config = dict(
    translate=0.06,
    qk_norm=False,
    learning_rate=0.0014,
    adamw_weight_decay_other_params=0.05,
)
Rows from block 3 of a small image classifier, named by matrix and row number. Rows with one number within an expert belong to one neuron, the router's apart. Each number is 128 + 32 x the weight over its row's rms, rounded and kept within 0 to 255. All counts start at 0. Numbers have three digits each.
Before each expert's rows are labels from the 100 images, of 14976, where the router gives the expert most weight on average: "patch colour" is the nearest of a few named colours to the mean colour under the peak. Only what is clearly more common there than usual is listed. The data: photos of arthropod specimens (BIOSCAN-5M).
# router: router (model.blocks.3.mlp.router.weight, 4x320, trained with AdamW), inputs 240-319
# up: expert up (model.blocks.3.mlp.up, 4x160x320), inputs 240-319
# down: expert down (model.blocks.3.mlp.down, 4x320x160, transposed), outputs 240-319

# expert 2
patch colour: grey
router.2:119137105101098125171121088181126125096102117146173052166153152108127186131092137071036065123094112088103081096082095110148107109160169173098116115131139126176107176149094129102104108196133116131126169146127195130152172079133109178125122080
up.0:187140149177109107181064116110105136146181180115160143128127081081113144112134161081133131103121097167108118116145125080135122152075179129111160143095105131129106138162115145177050074043121118091179096095121092113176124128100096136093133159
down.0:134170199131087113078062152134145101093163142141110250074139101128121173140122136124099132170157135174110089111094170107111143146099121090147098114129109176135152108093152110103081126135137180147137208107148120151132150174152120111131056121
up.1:118029161114067088143136125116149095156084127175125150183128158119085145143153095052069099111138099121093124152115117085142136142182158126147116096175111128165089102132072142124105128056084117215137218053110129146121127099143152087093138146
down.1:129135125151118124147136168081148152144153099145103067193110127148196128150132148098100135054123075078105121142161129147146130117085120130133176125093141105143152126099111070095150113158106143123130116088150157124158117178136128114074127131
up.2:189185196096134123119138147085148146170133159124146161099112099144088148114083128118141140086086110173092093139124110074181139131116231121125071128131144182100125182140108182084141125158085182174120145178132104157133127050104164118121162097
down.2:156163104164121146124132086139185137149103075189169125116147167120066103094111122191108150127093133172083142182157163176135171109113103135145114111139136138121108096116106139106157078166149152143162095115127092126087157091185176127164101133
up.3:154112137152108123139131145126132106101126102160150159083187128121095160123150154148109081142109096133168093164126116077118137112097108095159139155118186203146079082107134053111090082077124150098211157141079169110098181098106117196104134186
down.3:105130125089143145091149068142165163100094076113138152145134141114107127126083123167122146106102182127113168159144085095108102106129150102137081118114137159146107168161108135108146102150161132083134144141109116121167165112130076162129158117
up.4:134184146169121119111124114113107131175111137141193158068106112065130137137132148112152094133199106103124112164074155088173076106156121058076138113156121135145157125051115182142134119123083092146136109107157100168132169120149107137093148120
down.4:111127145152094132141168127177140144109078128132112088131120176172080062155137133094105176141060170127092083093187119081144122152142150145129126145162133168106074135114223080073117163186177145106117143094171117167124120096119196109086140154
up.5:129098133118122085126069136115142132124131130141122091219141165114132155115054147070123126123096110132134157081108122101105126163132129174099156064157126151092098124111126194103143130112139152154168051154059077114147127126103124132110134093
down.5:144124161108107179149189169104145127084140113110096112148116114131145129073147136123120181091101164146105149139080035131141132134188112088148136158080139166100124088135092072170140083177102158113174147090171138161061155125163069138137157114
up.6:128111140077171144119221113144109119111133101104119110146108181121165135143043181144162136150102084056172138098114113143162143139130113165117159155173139128169094103096159121147174066166183119179110115112095188126140115134101149112118099174
down.6:158101101173058108086133113101087100149101168121087108157157087123135152119116132092097151173155089110192086104110104125158081095132100123106140128126141116101101069139158091140099118156147153175101202104162141196132141143164155096067124144
up.7:136127152105131170155120117161119109135138136116093111128121132089103129182123175105130122097137161104158112189185193129102168140155133112158142164111121090083095173110113074106067163198119117089147118143186142090141132058139155149191119175
down.7:131139170144136074137171153121110151112168128116082154131085071126172117094145075177091096146128110156121150186136120134117105069151139119193149134127144116130131095109103101112046085116174117164086160100146140105113121199127118144101139110
up.8:132185195094107191120142116130106129132102176151155096141129096162123142119125089171166111103125079139136149181147117089117125132104115071123112131135094123111163057113122124127173128090153157098087121166103122141171155152152122117178159164
down.8:174121106149106140122108165122161131154135174121158134113118142139151123129103166112099113097136073128100066112143154181075144137095136130140168173150143119123153122155117148109179072129180148126151104147119118150150107126065112089095088119
up.9:128151125106133187138102115140146106161108159177117165080115134128160073170151141164158130133192137081097086174160132138120125148055069081115083153150148161099107161107132189072124186129075064109119104151114145137147102096124148167132166086
down.9:116192138114152113167141152141159124145120112122120148103129119077078107102104150192117141104162138133161168047100149094137078131122143140154154170132131215175103128139104109069164071151119163164116139115136150154148134055126155126157140085
up.10:168092132143112099085147108133134148167078107133107136167119073075092156084107174143118099163128129152100103160091146129172153133146128101107117141136097056157175164097126136176154111184083152128132075077094133105117144152114100087087128136
down.10:109104153104107173131130143181146151134161096171194177184083117152106136207140115171121119097063138152100129117092147145086125124126081133201125134081132126122087068042102145166133175081135132071176159172109115147139160077167082102180087158
up.11:133180110118131199125105148148132097131135086141156160133145185133171124151077111101132135130134074119140059079180056164115117133174125149163125140152149096049080157131159172101084111117129191153161132113079105135092151081132107144113126071
down.11:150107186072097125133162111146073115152172082078144084092100093112139112181103146208155138111116104124128134118109154137172137137052125188101131135097096132142112103118055151174205144152107117137085202173191138127134071188186111097155111147
up.12:109115083099092068104116129067110116096134164123169136191138152109088160140116148107101138109144174132115146175136111113154073121165152151111092161152172138119113093125141082046117170147149108086119165152075124116109143168150171123175146126
down.12:141144179154124142101161062185151109143143114143112213155129101078163124156132158157180155116093122150156103132139105138077140097103089156120131082120126179180067181138095124159130087112073139088180082099131086102159103128177163101094078117
up.13:106137113087175064187141082144090090125145095113122089136097129087040116130108148060063127213141123114121118095138092161144165135142114135125087134131092123132126111186124167127115130073085197164118149150164178130149065100072178099121101033
down.13:094113142146089151153144169163108158176096177120128148135154183112092150110082136179148179058107100143161134070132116140113119168097153075101150105123154171094123095126059118110140158058111151192108153058092100161138113193081106092167088134
up.14:171055108107092144081085195179182076104109166109144182109114137158124104150174117105110113103149125144141134155137136114187111188165135112105120127170182126126109182081107096121105080134130154112072092131124104127149039114093104118121076118
down.14:161130101076164152150116098085146160125161120153129134127126067153119157139112189097157127148176099150133149111127181138072099107111072088161139145114098066120116210162192097139063104070169138076183099134121117113127162188126157156103189163
up.15:154113122131135072126180105118142141142111123213156116122127181140084089144132107142172128095182148128072141134117115119088085155112154122178116127116134112116132205130170133074104084110162162137138081169121170058161110165176098104138095129
down.15:117076130117132141152087099085057139074111158118097113106127065130145188074097095156108119146119170153135116096193088156146112101155090173091157080143091100157059082111130101206131145132133145142154186115052087170132145089181161189133115142
up.16:103221192226178151109105090154147115127072164040165128147195155121187147150154128142124163159133134144182155096116142131214135121123102116160072096129110099092096136123110122114163057171116144087117133165138129140149120195114125144163115089
down.16:150143177126154134089146142076173112158171108160116172119088101115205108134120139105165118084178145115152116200164070141145141093156160137177114118130052151075164109100149096094165130107132070178153140190132122130111120123135144156123088156
up.17:042086012078090142074084137151120167136155164136161172080146139102146139133181104106106093137178103120138117163103068103084127132103121139129061135136163161130123145142143183093130191147136131085120140117090101149126101125173116140071152114
down.17:091100051100132188126116152160176116157144110172126094141118126159100142106149128145134170080040143110123135076158174127170192181061122136123154106091129116089166136133133122147126150125144091109190112089092152140136077116069136123147112077
up.18:146068171139096098123161116102137177147127188205198108145127154128119100102105116116107141134119163175138140094083094146084116179121164091146086119119104093117141135171136108150118094131137139119150107129114143132136145082086103137175129196
down.18:128167126149098121147134166145142125100149164155120116146124119132117153098110128127179099156143133132052136099112098054169118147130134154144152162092128170177104121138149041125109145076170121131140101153115117088123121119164151115180125136

# expert 1
patch colour: grey
router.1:106130087116145155122111167121164188156139148174090171102164108160111100117142123185143162088146152140103162149138134186089135096113101135129157135068105121138100120131158159057157115062081103110119094158158092178127170153092169139128178129
up.0:114161101121194179081152116138150134146143154129101138173119117153139105092197141103125126108178145102147128143086094103170084167178073050106108168077090166105125069161115070187132145155131156127067093066162109126166107158131055187181129120
down.0:088139142144190167107102163114150168192121151167105122173191094154109083143113151126164129151150128100117120135115129132089124131096112127117162118149144052084174089116091161116168129125087079081110158143127120094118110120119147145122126114
up.1:062126093114165164063120124122114094176125188158140084115146108124120123107133087094118118108131132111181121142116143079062100152103160129143151091116161059218115126105164124074136099125157136124125166173133120179137121138151124170133202108
down.1:073085107135151126173194162166111107101081136122129109150133135111138195171107148248117127204146139151141172148093111113170151156165148102114188167109144157189150173114064067106092076135110138140181104095116148097144107157114122185087106091
up.2:120155114172125091147168100122176143110115092144144100117145198103126149072143118115124127085134149143093113118149080112109142155201169123108139143108105153123151148123124121071098154190131113104099157095084190110087072087130144220130115101
down.2:103115111092118121163095160117152174137078176122117093125185144131108128093079155204142101127152112111103133128170122088147141121090088110161178076156131127114107109132100146124107137115075109064125137121123099123189114164078175163145112111
up.3:072136169184156143164138098132192127144136116154118103113136127124156067172164141150136076118121131115103128174090156143110119123101122100111081180182109164153123125128146116151114170169130079089114215152085150172032106117129170128140143104
down.3:131147150126129150128095160114116172143172123105151109129154151128118090133157170152188092123116086141152078109181116115139116135094118139138119137075136141156095134155093202063132131096068109098118164148090138124127111163114068161127105084
up.4:099111140122175177091184119108104070152146120132133155106115073133117130158113162128124095087207116168089118150122099197111103131109177158117186124082182142133109149169182154174151121080084140124069121155130117135133157054073103151131123117
down.4:115113096093131125117106115092096104077157127146091179122148096097132137138129141142081164112113130170169138162061164134094111128162097145134091148142078082069168150141108138149153140122148127140128115101167141140174089052231129134190118203
up.5:163169097106137105150168127093112118097125124082155149082073158169155176107156078122126167181071172095143164098144137160147101148132127066143145176113152159160152115117138073109136078193098108153169122161105100145123129118075152144191102112
down.5:106114094204135153118083139098194152082175115165110068156149118091103175080148112120097172153137135132181131123173124098117166127152096118124112099128106147130108077131129155130115112074144094171107110171192118130102099116111143083123136141
up.6:122110135156136156126159132110160127144090099108163132171118157098147185144138101109104111117091107112141140147119133069099185156096074084057129136122137147106171119135089114095108106142134142115133137133079079147083134130081135116142099125
down.6:136093129087137133140119108196097143141162120088146155062133166148112092160120145175160147142128075103072144161182119055099135107164121162109167126142160166117167113123143096070126093108123136100070113136175059158158159175147140185095108153
up.7:122114118138136144180100146202118123166073068099118140079150103154100136178138133105139056091109094119157147091147089152164139173094150128126125188132130116107124129091081191140138133121096097092145135196170154095184130120105140136114168124
down.7:136101178141095086155155144128121091094172140111169135171169139179134142161089140153079078121083171137110125080147086103108120134180121070154104075133110133211159186138128122187109152119082136112148132127126157067106102109146142077158072134
up.8:168122148178215112160163117158163093115125103174125118133111155163190139080135153104073091126095118114141130156139094126148122099088134160117061107138166165113080116162136169161159114155124140163171148114161087145155161184121150133160129174
down.8:149156146130082136090125065084137183141131121118124152128115082147152149162103142138132123090104090149112107141150167130138181130126097130111126155107148062099095113204115154139144095107110068150120107142126143134094082122120081137077155112
up.9:096148090100130151167129148117139170139084131149193165122145062080135122172150094095153074086125105142126101101083106123088124125165171163139182150180098108122093167172185129169136093114136092152113125156068129104097099135125144240165119173
down.9:128029054133110149166113150151103112149128098055080100119165077164146136132136167095100150135165166169142124095115128110122142107124116098195168169137172120141102080094100134112142144166132103096126083131181084097092158098111055094172157110
up.10:103140159113134099111099081088121130108100156116091195121183162079100105148210214094080118148072123114150124105167117149169099103117078145153082123125123163146103146076149156149161101137024170102148109175115132161163121145111175156089224166
down.10:143125114126100093150152125115115145139112152147113045109127105076159138141157084138086176175142119124083168141107207103104119121078196103139135107097117118101148127125138088089174095081194128130142120107133057131087117148184099110130098118
up.11:157196093148100172102093133125122094130148170113089126093142079127149152113117121155175129107104106150185131131117131145189114097113148110075103143118132117139127131141091066119146066138129112162131144157107140073121197133089083147173169129
down.11:105169169132171160077157126154178117102141064128133097124135108146119120134136177078136137100180176127075126090183142065110133161110175135106125184162136098133151160096124134107114122133137057075141102135154114135132135150134149159164113142
up.12:120153121093177101085159111058118105095113127082120079051167128061166107097152128140161159139158079120143107142146088164138113171143151140078127173089121090078098169158133112091114140097135083114126188217089125141104095167116149136155142130
down.12:168126172160146119081092126146109161142101153137119176122112095151164127177097121159129122109092108108130155111120131110095157063064159167117124130105108110141131143141100108188142117144117152116104149130156095168106139063113135212057090112
up.13:145150117146104147142148131142108089074089090122094080125124090160154152130141125139117079122182115111176110067137158069132128103144090172120143108100096101134115129079067067150097120104154109146156082155106121149140151135137110115113118122
down.13:123088175102162126072129134145146159075108141115134114126183118097127140118120096113068140122103111117144151087102139094189131128118165087166052105161152118171166091069114144099058081105095119092166100107105161114087148179148178158077184135
up.14:163138151138161154109104159126085143165157144098112116183186115097170061144148154082159142121166099108137085174196139107091122130144144077128174107108147120106071132108100120114179114068133080115133105148082083100078182117049120121132134128
down.14:128170154143081089162140131126185132105124131177125122168131165129172132101170119124081110162126153083106156174108123065161120176104115172155124149141093122096240174117061183154162132165068140100122156112097143070128118126131148123150165129
up.15:138182161092110119155143099183119214095114088153165168149151179091127137163029108165141149157135149120109144115106179141041149120177146153153079103166098151151147190148126090137120136164141175151157119129039124155157172127123161144124124088
down.15:144133181211122134109128098086119164111132125084074069150132106152098110142194131116102051171094166147088099077122117086112062146101157116136233184153130177114146145091114116127120099167117090146100112133083111092159184131079096126106134136
up.16:150088107064141143135156112082069131138147127172109068156167126105156113116172120142177146106153106096148142092143141100127098100128117188163074176127102104105185205076159131085144112106140137115109159055189121124123122190081160180160117096
down.16:137185153141099169143134106173212091228129089142068153164091110116098093152050166153135161118136096088107119176080126081115120092156168137099144144164118143138133084143123108102108115087177175144143160132136157180129176130157136159152120148
up.17:070134134153123094060135100119137161144122131098132110145140129119081092099200103138167091152109103088182163115131137151121160180138115073113136144145125098090149172084165142133094112145104122113114078172168136116027158106048141118111142072
down.17:144122132080112099131129163137083116071176122154128074148173169176193108079126152143123113118104145096149149140152135124169140101139118143133099097197136127100142127103054062122142167141115139093143114124153165110166135203128145096105141097
up.18:129120123139213146056101120121148129159111205102151115109178120084105131151146078082162167174111166127100155202144137164072179208167100088142107142139091104082110147146154105114115148131199149206089086126127127088130124093164078121171134126
down.18:187091110149119097124137180104153102061095134085150113124169105117167125146115102162122131107133112133131189181197171111093100100078079151081108116154132166076132135085134084180128095045074147138173117146083110100151147163171115141140149170

# expert 0
patch colour: white
router.0:118099160161177075084139094144139128136117162063096111115099105161125153083130152066173128168076130161099171093144134080128183133154084165209169127126175097100169035135137096106123104119149135146124136143172109171120119163101083105081120123
up.0:116074099126133121146155122132113176130151164124113112131170095108145105166171102143166092101170105139093118179088066119089160115116134079127141102109162123190084134149070100110165180102183097164141162142131151184142105139136130131150165087
down.0:131121141103153113102152176114130112166112121146164146106129142061171175094151105153144083222158184152124138147143137154141139143133142143170145139133076091116174132135147130122114106204146112117176080125101130109126114120179063133168119110
up.1:166104095050099137126135081178141125168156146119152115117217095075139106137156160110191135105134144160091106109159108122102087077124142037107138114091083093095096123138140083179176141089100130121095078104137165154117143140109088190110152098
down.1:116118146163134128127112133137107125175128126153123159179160145152150133178173153148129098175152080096148070141128063104113139155118121153123159154144128125089114092104035132065137148178121154145096129165103109182142145041134158113067096107
up.2:176131075159104164110128057126082124050105121220134155165123156146091055090083158111108111098078095188147089134173085149153103140160085117133155152143142103141129204133164077167098122111100103130103149165130102153096048148162133135102109143
down.2:112135097046102122117119152121138131150130179180105091150099124057094119087123129127110167144124113118112122066103163153116188100144123154092119128155195150088146107052123109123084097074095132177115158098070113138112132098131107133184109112
up.3:095125061179134131112134158108116115162160144072117145062137153134092193097115035125084085108117133114112166142076163071118109094137127120157117109140145114132094160136145177087152115109098144146120083181147138179131161140119096129137146131
down.3:120137128108152185125127113146128216221166104168164129144180140116109117134122125153132107112159091100138095131154121075136104137131153177106130100112122065110100127086170100151169125159146094132121104097123113074134116147131151079156127163
up.4:146116186158084126064103154113107076131183083087180166152139108145111197131111119050085125110133059150096189112149118131097110140112075165085131096118173166125108090160175175165053155112139154054110053131076116108136186098145126116155073156
down.4:135170161100154195084072102091089148112152101149169148182089135146087172132191165207199078113115157076119142126134147128208124144173129184159114110124167103117118140104127165103188108135140127164162152170121069120138146135113097137139175152
up.5:161135130122141091169144109131089154107099149061137183142151142144130209173171101143164103108106127125164171114156147158145084140134147122154057104132157110101139135088126134104122143143111105142117090133123117109099162132128159047141150065
down.5:104126163160112165099112188121117137114128162142117101113131103104172057164125125173153149172136090105125110182156154189147193116153125202109129175156175118160140097155066110104179060129151156132078154101094056134144155103129088167127184156
up.6:114112164082194095159112147086118100152105104130125128170146144158103126156157132121146077159112098140126108138105182117104106114166107144150154112098107065178159104131129165151077159146128071086153127128069084165151139140187168117184147095
down.6:068134122088090110183169086094110161137119135104146033120180061103149120123082146139116107157149154118160111157107127169155120122132179139109148120160161107153151136101123183172098171110146145111118173163159160104145122179167133111165119109
up.7:137123152132133122163159080138151163101111154192160131126132129155155179194125108138167076138164131152178167113085083161121079164204145149132131097179133155098094163068127108139112048135103118127125074130165062137128171152144135099074168097
down.7:107091143175127096095092141107113147135142122116134088152156078154105100089112124109160151156138105110063183153104095096124085106093105103117092101165085121158137159165105144102118075100176132127101169158136149189147136127155132148113148185
up.8:163115120086048094163113175164057138179108161087169160154150121127189143205148118156107094106085119149149086131123106140126141091107112170100132142128179118173103128096107119134093181110118177131176143094135105125119137144098162074105145142
down.8:078105155135133073136114125156083112137142139123134188107144105166146124138081158148126151142086106155114060089151107106160065082128100084125128114160096194125146205150107135122110097043090099055112106092138140117120106136126129153125143150
up.9:117163115077077170097099114088122182104076136102095090128144181114156118142154159106143097172143135142149116145171113113094112104133067153124153113177091161146109083114118125097131123164109082137080115159120059173135151084097130071129136131
down.9:108131132080102156159089139112182153203113112135160134178152110093123039152148096078093186150107119107071102190145098116112114104142073074150081117089108098137173186116103180125126105112108122187177105102141149131123104168150136144160110148
up.10:138183160141124126092148154179149103136145048136098136122125179118097190139117083144109133180126106110142102129132154147092152180130180180114137105150160120084123089158159187124138133148108135099135097122125086130137179043105111147085133142
down.10:116148132091148086099096140166164116127131088121113100110132144115106130166125210124129131142125129154111132107133117120164091118140171130149130203116113113159076101082061119157197110131204151189116125118159145134125108082184158132179180115
up.11:125149090075155088160158149121114143120141176127175072071111097102137128131170079087112173162160141087136094136106059101161123149109178144038126182081153101138143175115108132142158092160190147087118144135145151119138125171166143124110100134
down.11:121145157090200137132097149126162085092146110083037099137176131112114131108084139125136123085151135114094108075133108114136105189106086099159204165163097148167124149138100124125107101085110116188145082094117098137146170146187098112153082117
up.12:158114121171097148117120081141136168095114130190147084126129133180179160108139096116145187106147046168150148116115091144127127108095158122118170133120133204079078154157164171086123121142131122085096173107116143167144149132140080158157131087
down.12:081089122149233131135130156162138105107164099118147193095154155105176178113109157153119104104170197109122180140161085140074127156102141103144095153075114116148121137141089145072146118194133169122142194175173184108120122149130073106141062103
up.13:159174161147190188108181158087141129148144128082092166101139182125105123104094192155116079048118114086157117110120170151086137147127125159119107097110127127149050112115114174087060132130086130131153205139094133119162118119126124157084146177
down.13:147136152142150075145106093143150091137135095191118128230094095120174175158108156130167148168106130149110064093092131095075151128168102165100186140124104098153190150115159130146151091130076119176162068125167139053133175158167109140155108173
up.14:121124176106142126137114129182142181154110127096086146139133131094095129099112132186130102148137144152121124119103100146087148112100163098133090107098098091135137086117092085171155119161158125124066104147173149154135116149160164099150098035
down.14:134136122136154104186145059064134099074122174081076062101131105070164152128131155150131161151138081071187171135131161094147118191187151096201136179173151158069116135100195082100110153155189187107125171150126154109119113149116152167151099138
up.15:152086092110130134151063071150113174099089137097166148110125107122126115142113087126181089104098056137092162111135150133108107096146157151173111127205126137124152132096159092167081099170096163109123093151124132158099137127157132105108144077
down.15:135115152083055115063105073062142144125163111124068098177159137087162168173153108180164112118166137142156150099137119175184161146129129101085100117161115187090143135192113121120139148146175116117103135145169132132161156083144148144150202145
up.16:180103165188118166142136115088086073094110124138178098144093136128177193129136059134127090108199135074155154152205129211151159149178155125115070159116155153124107133091153109128102104103073113107144132134195098186111095141168152160101110128
down.16:119122120076163083081163147107052198166161158093121122154062152177120102110122059110144155108080175176125116118111156053173126114145110119181159154132161093157091125131106130185116069168224075110132071127114179121139171185091106135128099120
up.17:134084150132147055119125142159088131129129102095163129141196185135151135135097148143115120178109107140101134161102115117137104114153100122057147172186124136165105124172092074164122085101136137156118145092138131152080184155186129128120162127
down.17:154114139089135161136119072056064068164136124187156123110185127147173121144128109183125135099125109117134177095148114163130158089083106142172142129123111116107110137160139153088174126108107170122122100125148108149116105117121111110160079084
up.18:129131119127113174154098069118146062143124118192180133123133077154136154126116118082165143088109106222109139111178131156097111133136143135113136108132072163146144158131219123127157142187146134104100136173171111121182120166078093181172131137
down.18:098167147138191104113137109155145115093156164088109170115156131126115151175166133181092167139102135030141122127092111130107122093140076118156139114070141146147168131144128145069101182138122117111155141118163124105085124069188142113121091146

# expert 3
patch colour: white
router.3:078102117151123116121127122091119151068139159133106203124099140095144132135161142081157150143146093113152113134138162150159101127107160127157094138194143156067096118149129109227125156146117132131090146125113094121133115143142100115112109131
up.0:137152172129141132113108130115135092105063091158125219121059149116121082131139190073136133112118126172097167116108168130130191159134091156165177091167120132127126129117121107075089105126097151103140159114159121130134124161125054129180146126
down.0:151098102133171135136140119098137141172136130049090117146134174130105155132124152093111118092097127062127071149122139150179173181105129161131098130158166123111149131119189101123130122110141092102097139117124118109051085074061106191115147097
up.1:095052171173091141072199069104117157115146131181142177131074148137136109147148107144104117144114131161124175115129136181084076183124137140097102156084087110108088159122127096172149131121136096144135129200108165169162072151066106147122149198
down.1:121135192180124133145174100052103135149118055171126150147079124173094119200142179137038173134134124105072141086137100193169122095067161087136117109064115131243106124133060090181120152211115146127070127098132201166129150085146158117112087083
up.2:075142082172182126092135162170151179148134199124141158136123122165191134172188100144092098133130095119146096115060088074112149125123102157152131191113113140144122094089143124070090145066200089116162178141099209159095113063106142144137111101
down.2:106088079120105193117117115117201075153169104068093112127115079086118188145099138108122113130099111118135188133121182133085160123139150136158136147130143119094126118141112116159132152186094141135161144086067122111173131130156132110161102101
up.3:076134144146125136133097156152173154104121165126132133066113137089106143086104154159109143146064091168106107115119097124171101055117165070130127073114187107167145061117141109136133136117118094111124144157121085081067176102135140076118095123
down.3:191115118087094147106131153132153065096105093116133126152163145160083090206144163138139125159165156069139136160192090158084164144197103139110089153158085102099109165128097080078168131094104188136146066189158138095148126119127148112181113214
up.4:073159145116139168099174127131127109173146172091114125137123117130169156128039117156139114110039107075130156112155136075179142124135141115128091093166147140148111162181126179068114111160157121104105138088172142178132100098124120159086067094
down.4:109149098128220125137148072085061134088121149160122155115131144133149152171136113130182096105100118165126088080141116138126169154120087122121138154098117099109141133162156123125129154105102141151139174159073154118107152148121079117111168055
up.5:170107144103158123087105149148149099104108144144110149098187135148136155146196152111082110190083108193142133057101209112151094113099144058117131107198084103112141085118132106160139155140182176080125047120077064140134117143122164097134103092
down.5:133117141142116153116119088092089146163106123104086069153085158136131154074177158150125095102052119082151139138132146108153147155157137163094111088110107066152103112148102137102120106127156089126196147100186131077097134177128121099152154075
up.6:135126114126144103102118136129170152145103137102104103153097213114116138082176212105103106103187083127119069131129101138126108110112121147169168142127185093116169115105134099142103075128068125128153136165140125117094143169132108178172107119
down.6:059083123111094080116091087132086148158096125130090171041113146174139097110120137083176109130082143140139123130137104177146111079092106119150115094053131085137167073073137124089115124157150166092129160049115117126149153135083105139083102096
up.7:145115136128115148141136152129073097129079178130131124138197124188106112152093153127084154086115131107112156120126113123139103108124124136206076143137105074084175069099183112101147119118162157170099096139158118109152202161167142132135073155
down.7:086170153195187116162117123086129128091102106102046127111130146119151126075098089156179112158144142129062083142115056149095185155152097101052132102159122099139085107086134064144206117140068092120081168113111155066168134147108162137112097161
up.8:111149144115126117157125131112163069096115170104145170139105120146175156150180142104162185100208112078168151153106110088159153125167148159073133140113091169120087064161162085150029108165138192144090145135150094149152136105073140125145094201
down.8:076140077109094125157137207133127173103113100125147121131120158113099115077115100129164110155088046117089153181112126132136108144063108078152111129161168163078107130079114040168132136085061112182105077136159051183144120158111073159084187115
up.9:104083132129116101073161180151141104125072218120110178154198082105131139105171184141096140090166095087176076109173159160130128146109091114057140107108129158074109129101105113144109121149085148136131072102126087119143121174156111127177120129
down.9:108145125156105123085101133159123140173111078094150084101136103144093106157142049151186165078097120156078124166117126097114126158118105134120152072202152109150093150147163136126160120094144165150120100190123071150157122105127134144124147146
up.10:135155158127084186147084082150113077099142084136128138106149137124099127135151109084118133141183183154115147160141061139132153149174140111066128123185139150157091158152109126142177142248101101154118133055155188153087153130076136131078085170
down.10:135157084097119099192131106174155130123106112144147111190109144130159193062088123215179142085149150105077151122164093113132135194080138105126091161121153115109141135161123155170127170139158157113147108122134143103126138115136158159074222121
up.11:135118158110132110156109133114141082115074110165162140174088187119089107106201150076150091195100143171110138180061121215100120121126134153170094109146141156107053151148080148127162133103128073108143148124123161137093109168104143106104120073
down.11:175169125164086093140148129067085132173134141164085166123130111123152091143145064148113128094129095088112139122186144129103137123146122090135180077104133117144147054126124091120138140119163191189119099047115140116195072117147151096088147165
up.12:164137086122137117121105124142102082093121109081141169130136140177142116183062134138150089194147127098164147143112160149116059222118148061139089149185103135094132112180126127139128151146142118148107116097140099058140141132156127089100152117
down.12:158214143134165149100144123115149133176118162150113092140141112067123162192158087136102128140111206136128157127130136139101136095119136151143114140155141199149165143168132169156160166173147123192140187134096222184118121157155175141156130186
up.13:174185128133112147156101133166114146127099108061080157146104100107127048184124077093176101125099149135111121116168117102121111088146132075141141148110131108102135136095162142162122111077071132114117128183150091128135093048153116113106128139
down.13:071145111119163147124134168155087135125087140120128136096157161140135153132148115092145136104088098120116187147152081130159186102162149124115092126164141147150107123181147077181179161095080060084069121167132075113150178078114123141119145118
up.14:086085074154136173146174183067127159107062158142088105133141134102067108097137175111080147141136070147092112149148123113151110115133129119149102174166130153168130071101119088122134195163102100124145148103130174139097187169148206139107079093
down.14:131069126146138075128154093112139085159094156152100144155096137129139126090190134119080161130141134136175169082147134142074122119104107077098142153114097151046144108113164108075188179126107149124088147117125138131109129136100100057148144124
up.15:124078131126126155125130131111147078101170123119150114088186093123154139145133116114183069143092105104142138105165139152088131133130188134097123123150108119177137139135160120155122114117149136093150098140034086129119143153091157194135114155
down.15:128118157089136145125139167148133105119109139120163111074174120134148208076145118124130143146122146109129126101153139136144172121132100128155140086040091128108161139136137172104140157157068134131160147046094113161174161128083094109186108083
up.16:144123133099081071125140112125103108155139110129156132072150121118165101124127144189134169132152101139134126162191118117178095127140188109109154142147133073168118164151066191152081039097158114108075148110080173138139183114109168119134090122
down.16:153113132133177149127187085140122163141153149141131128167167171176110107125082149082145104145122186052134112107124214134130117090156115146128139176159123154114100145101133082105097190133126107129125130160118127151097142131127123110115082161
up.17:134050121103153087113085132124128121122102189132144138060092104100135087080105101097163122138099133081130089190145139169116084111115143145138159109126083093140165093141064120138183102148143110076100067163068146122133149150191148187103153106
down.17:202149188115164128115066139146098139063143113107118097132186118124118120116124176105187144168161112154149134158092104108112183109095146144100153107049192136186120098143183085094208082138140150192090173127135086155119149129088145097177157136
up.18:103179094151131185102102114148119087137118124117127123175120112127135096102076137191134123121146075100108129103071124130145125095178118081117111153165080160141104089083119131124136147185127137144075161112177131115180079160114131066119155173
down.18:118127098148117149147102120128192137133195115160084094087118161179095139158101098128147201144120086134130179146092130137116141075170120122140100155116135111097125206162163091168152115106132153134168099135084118085073142124226143110076145141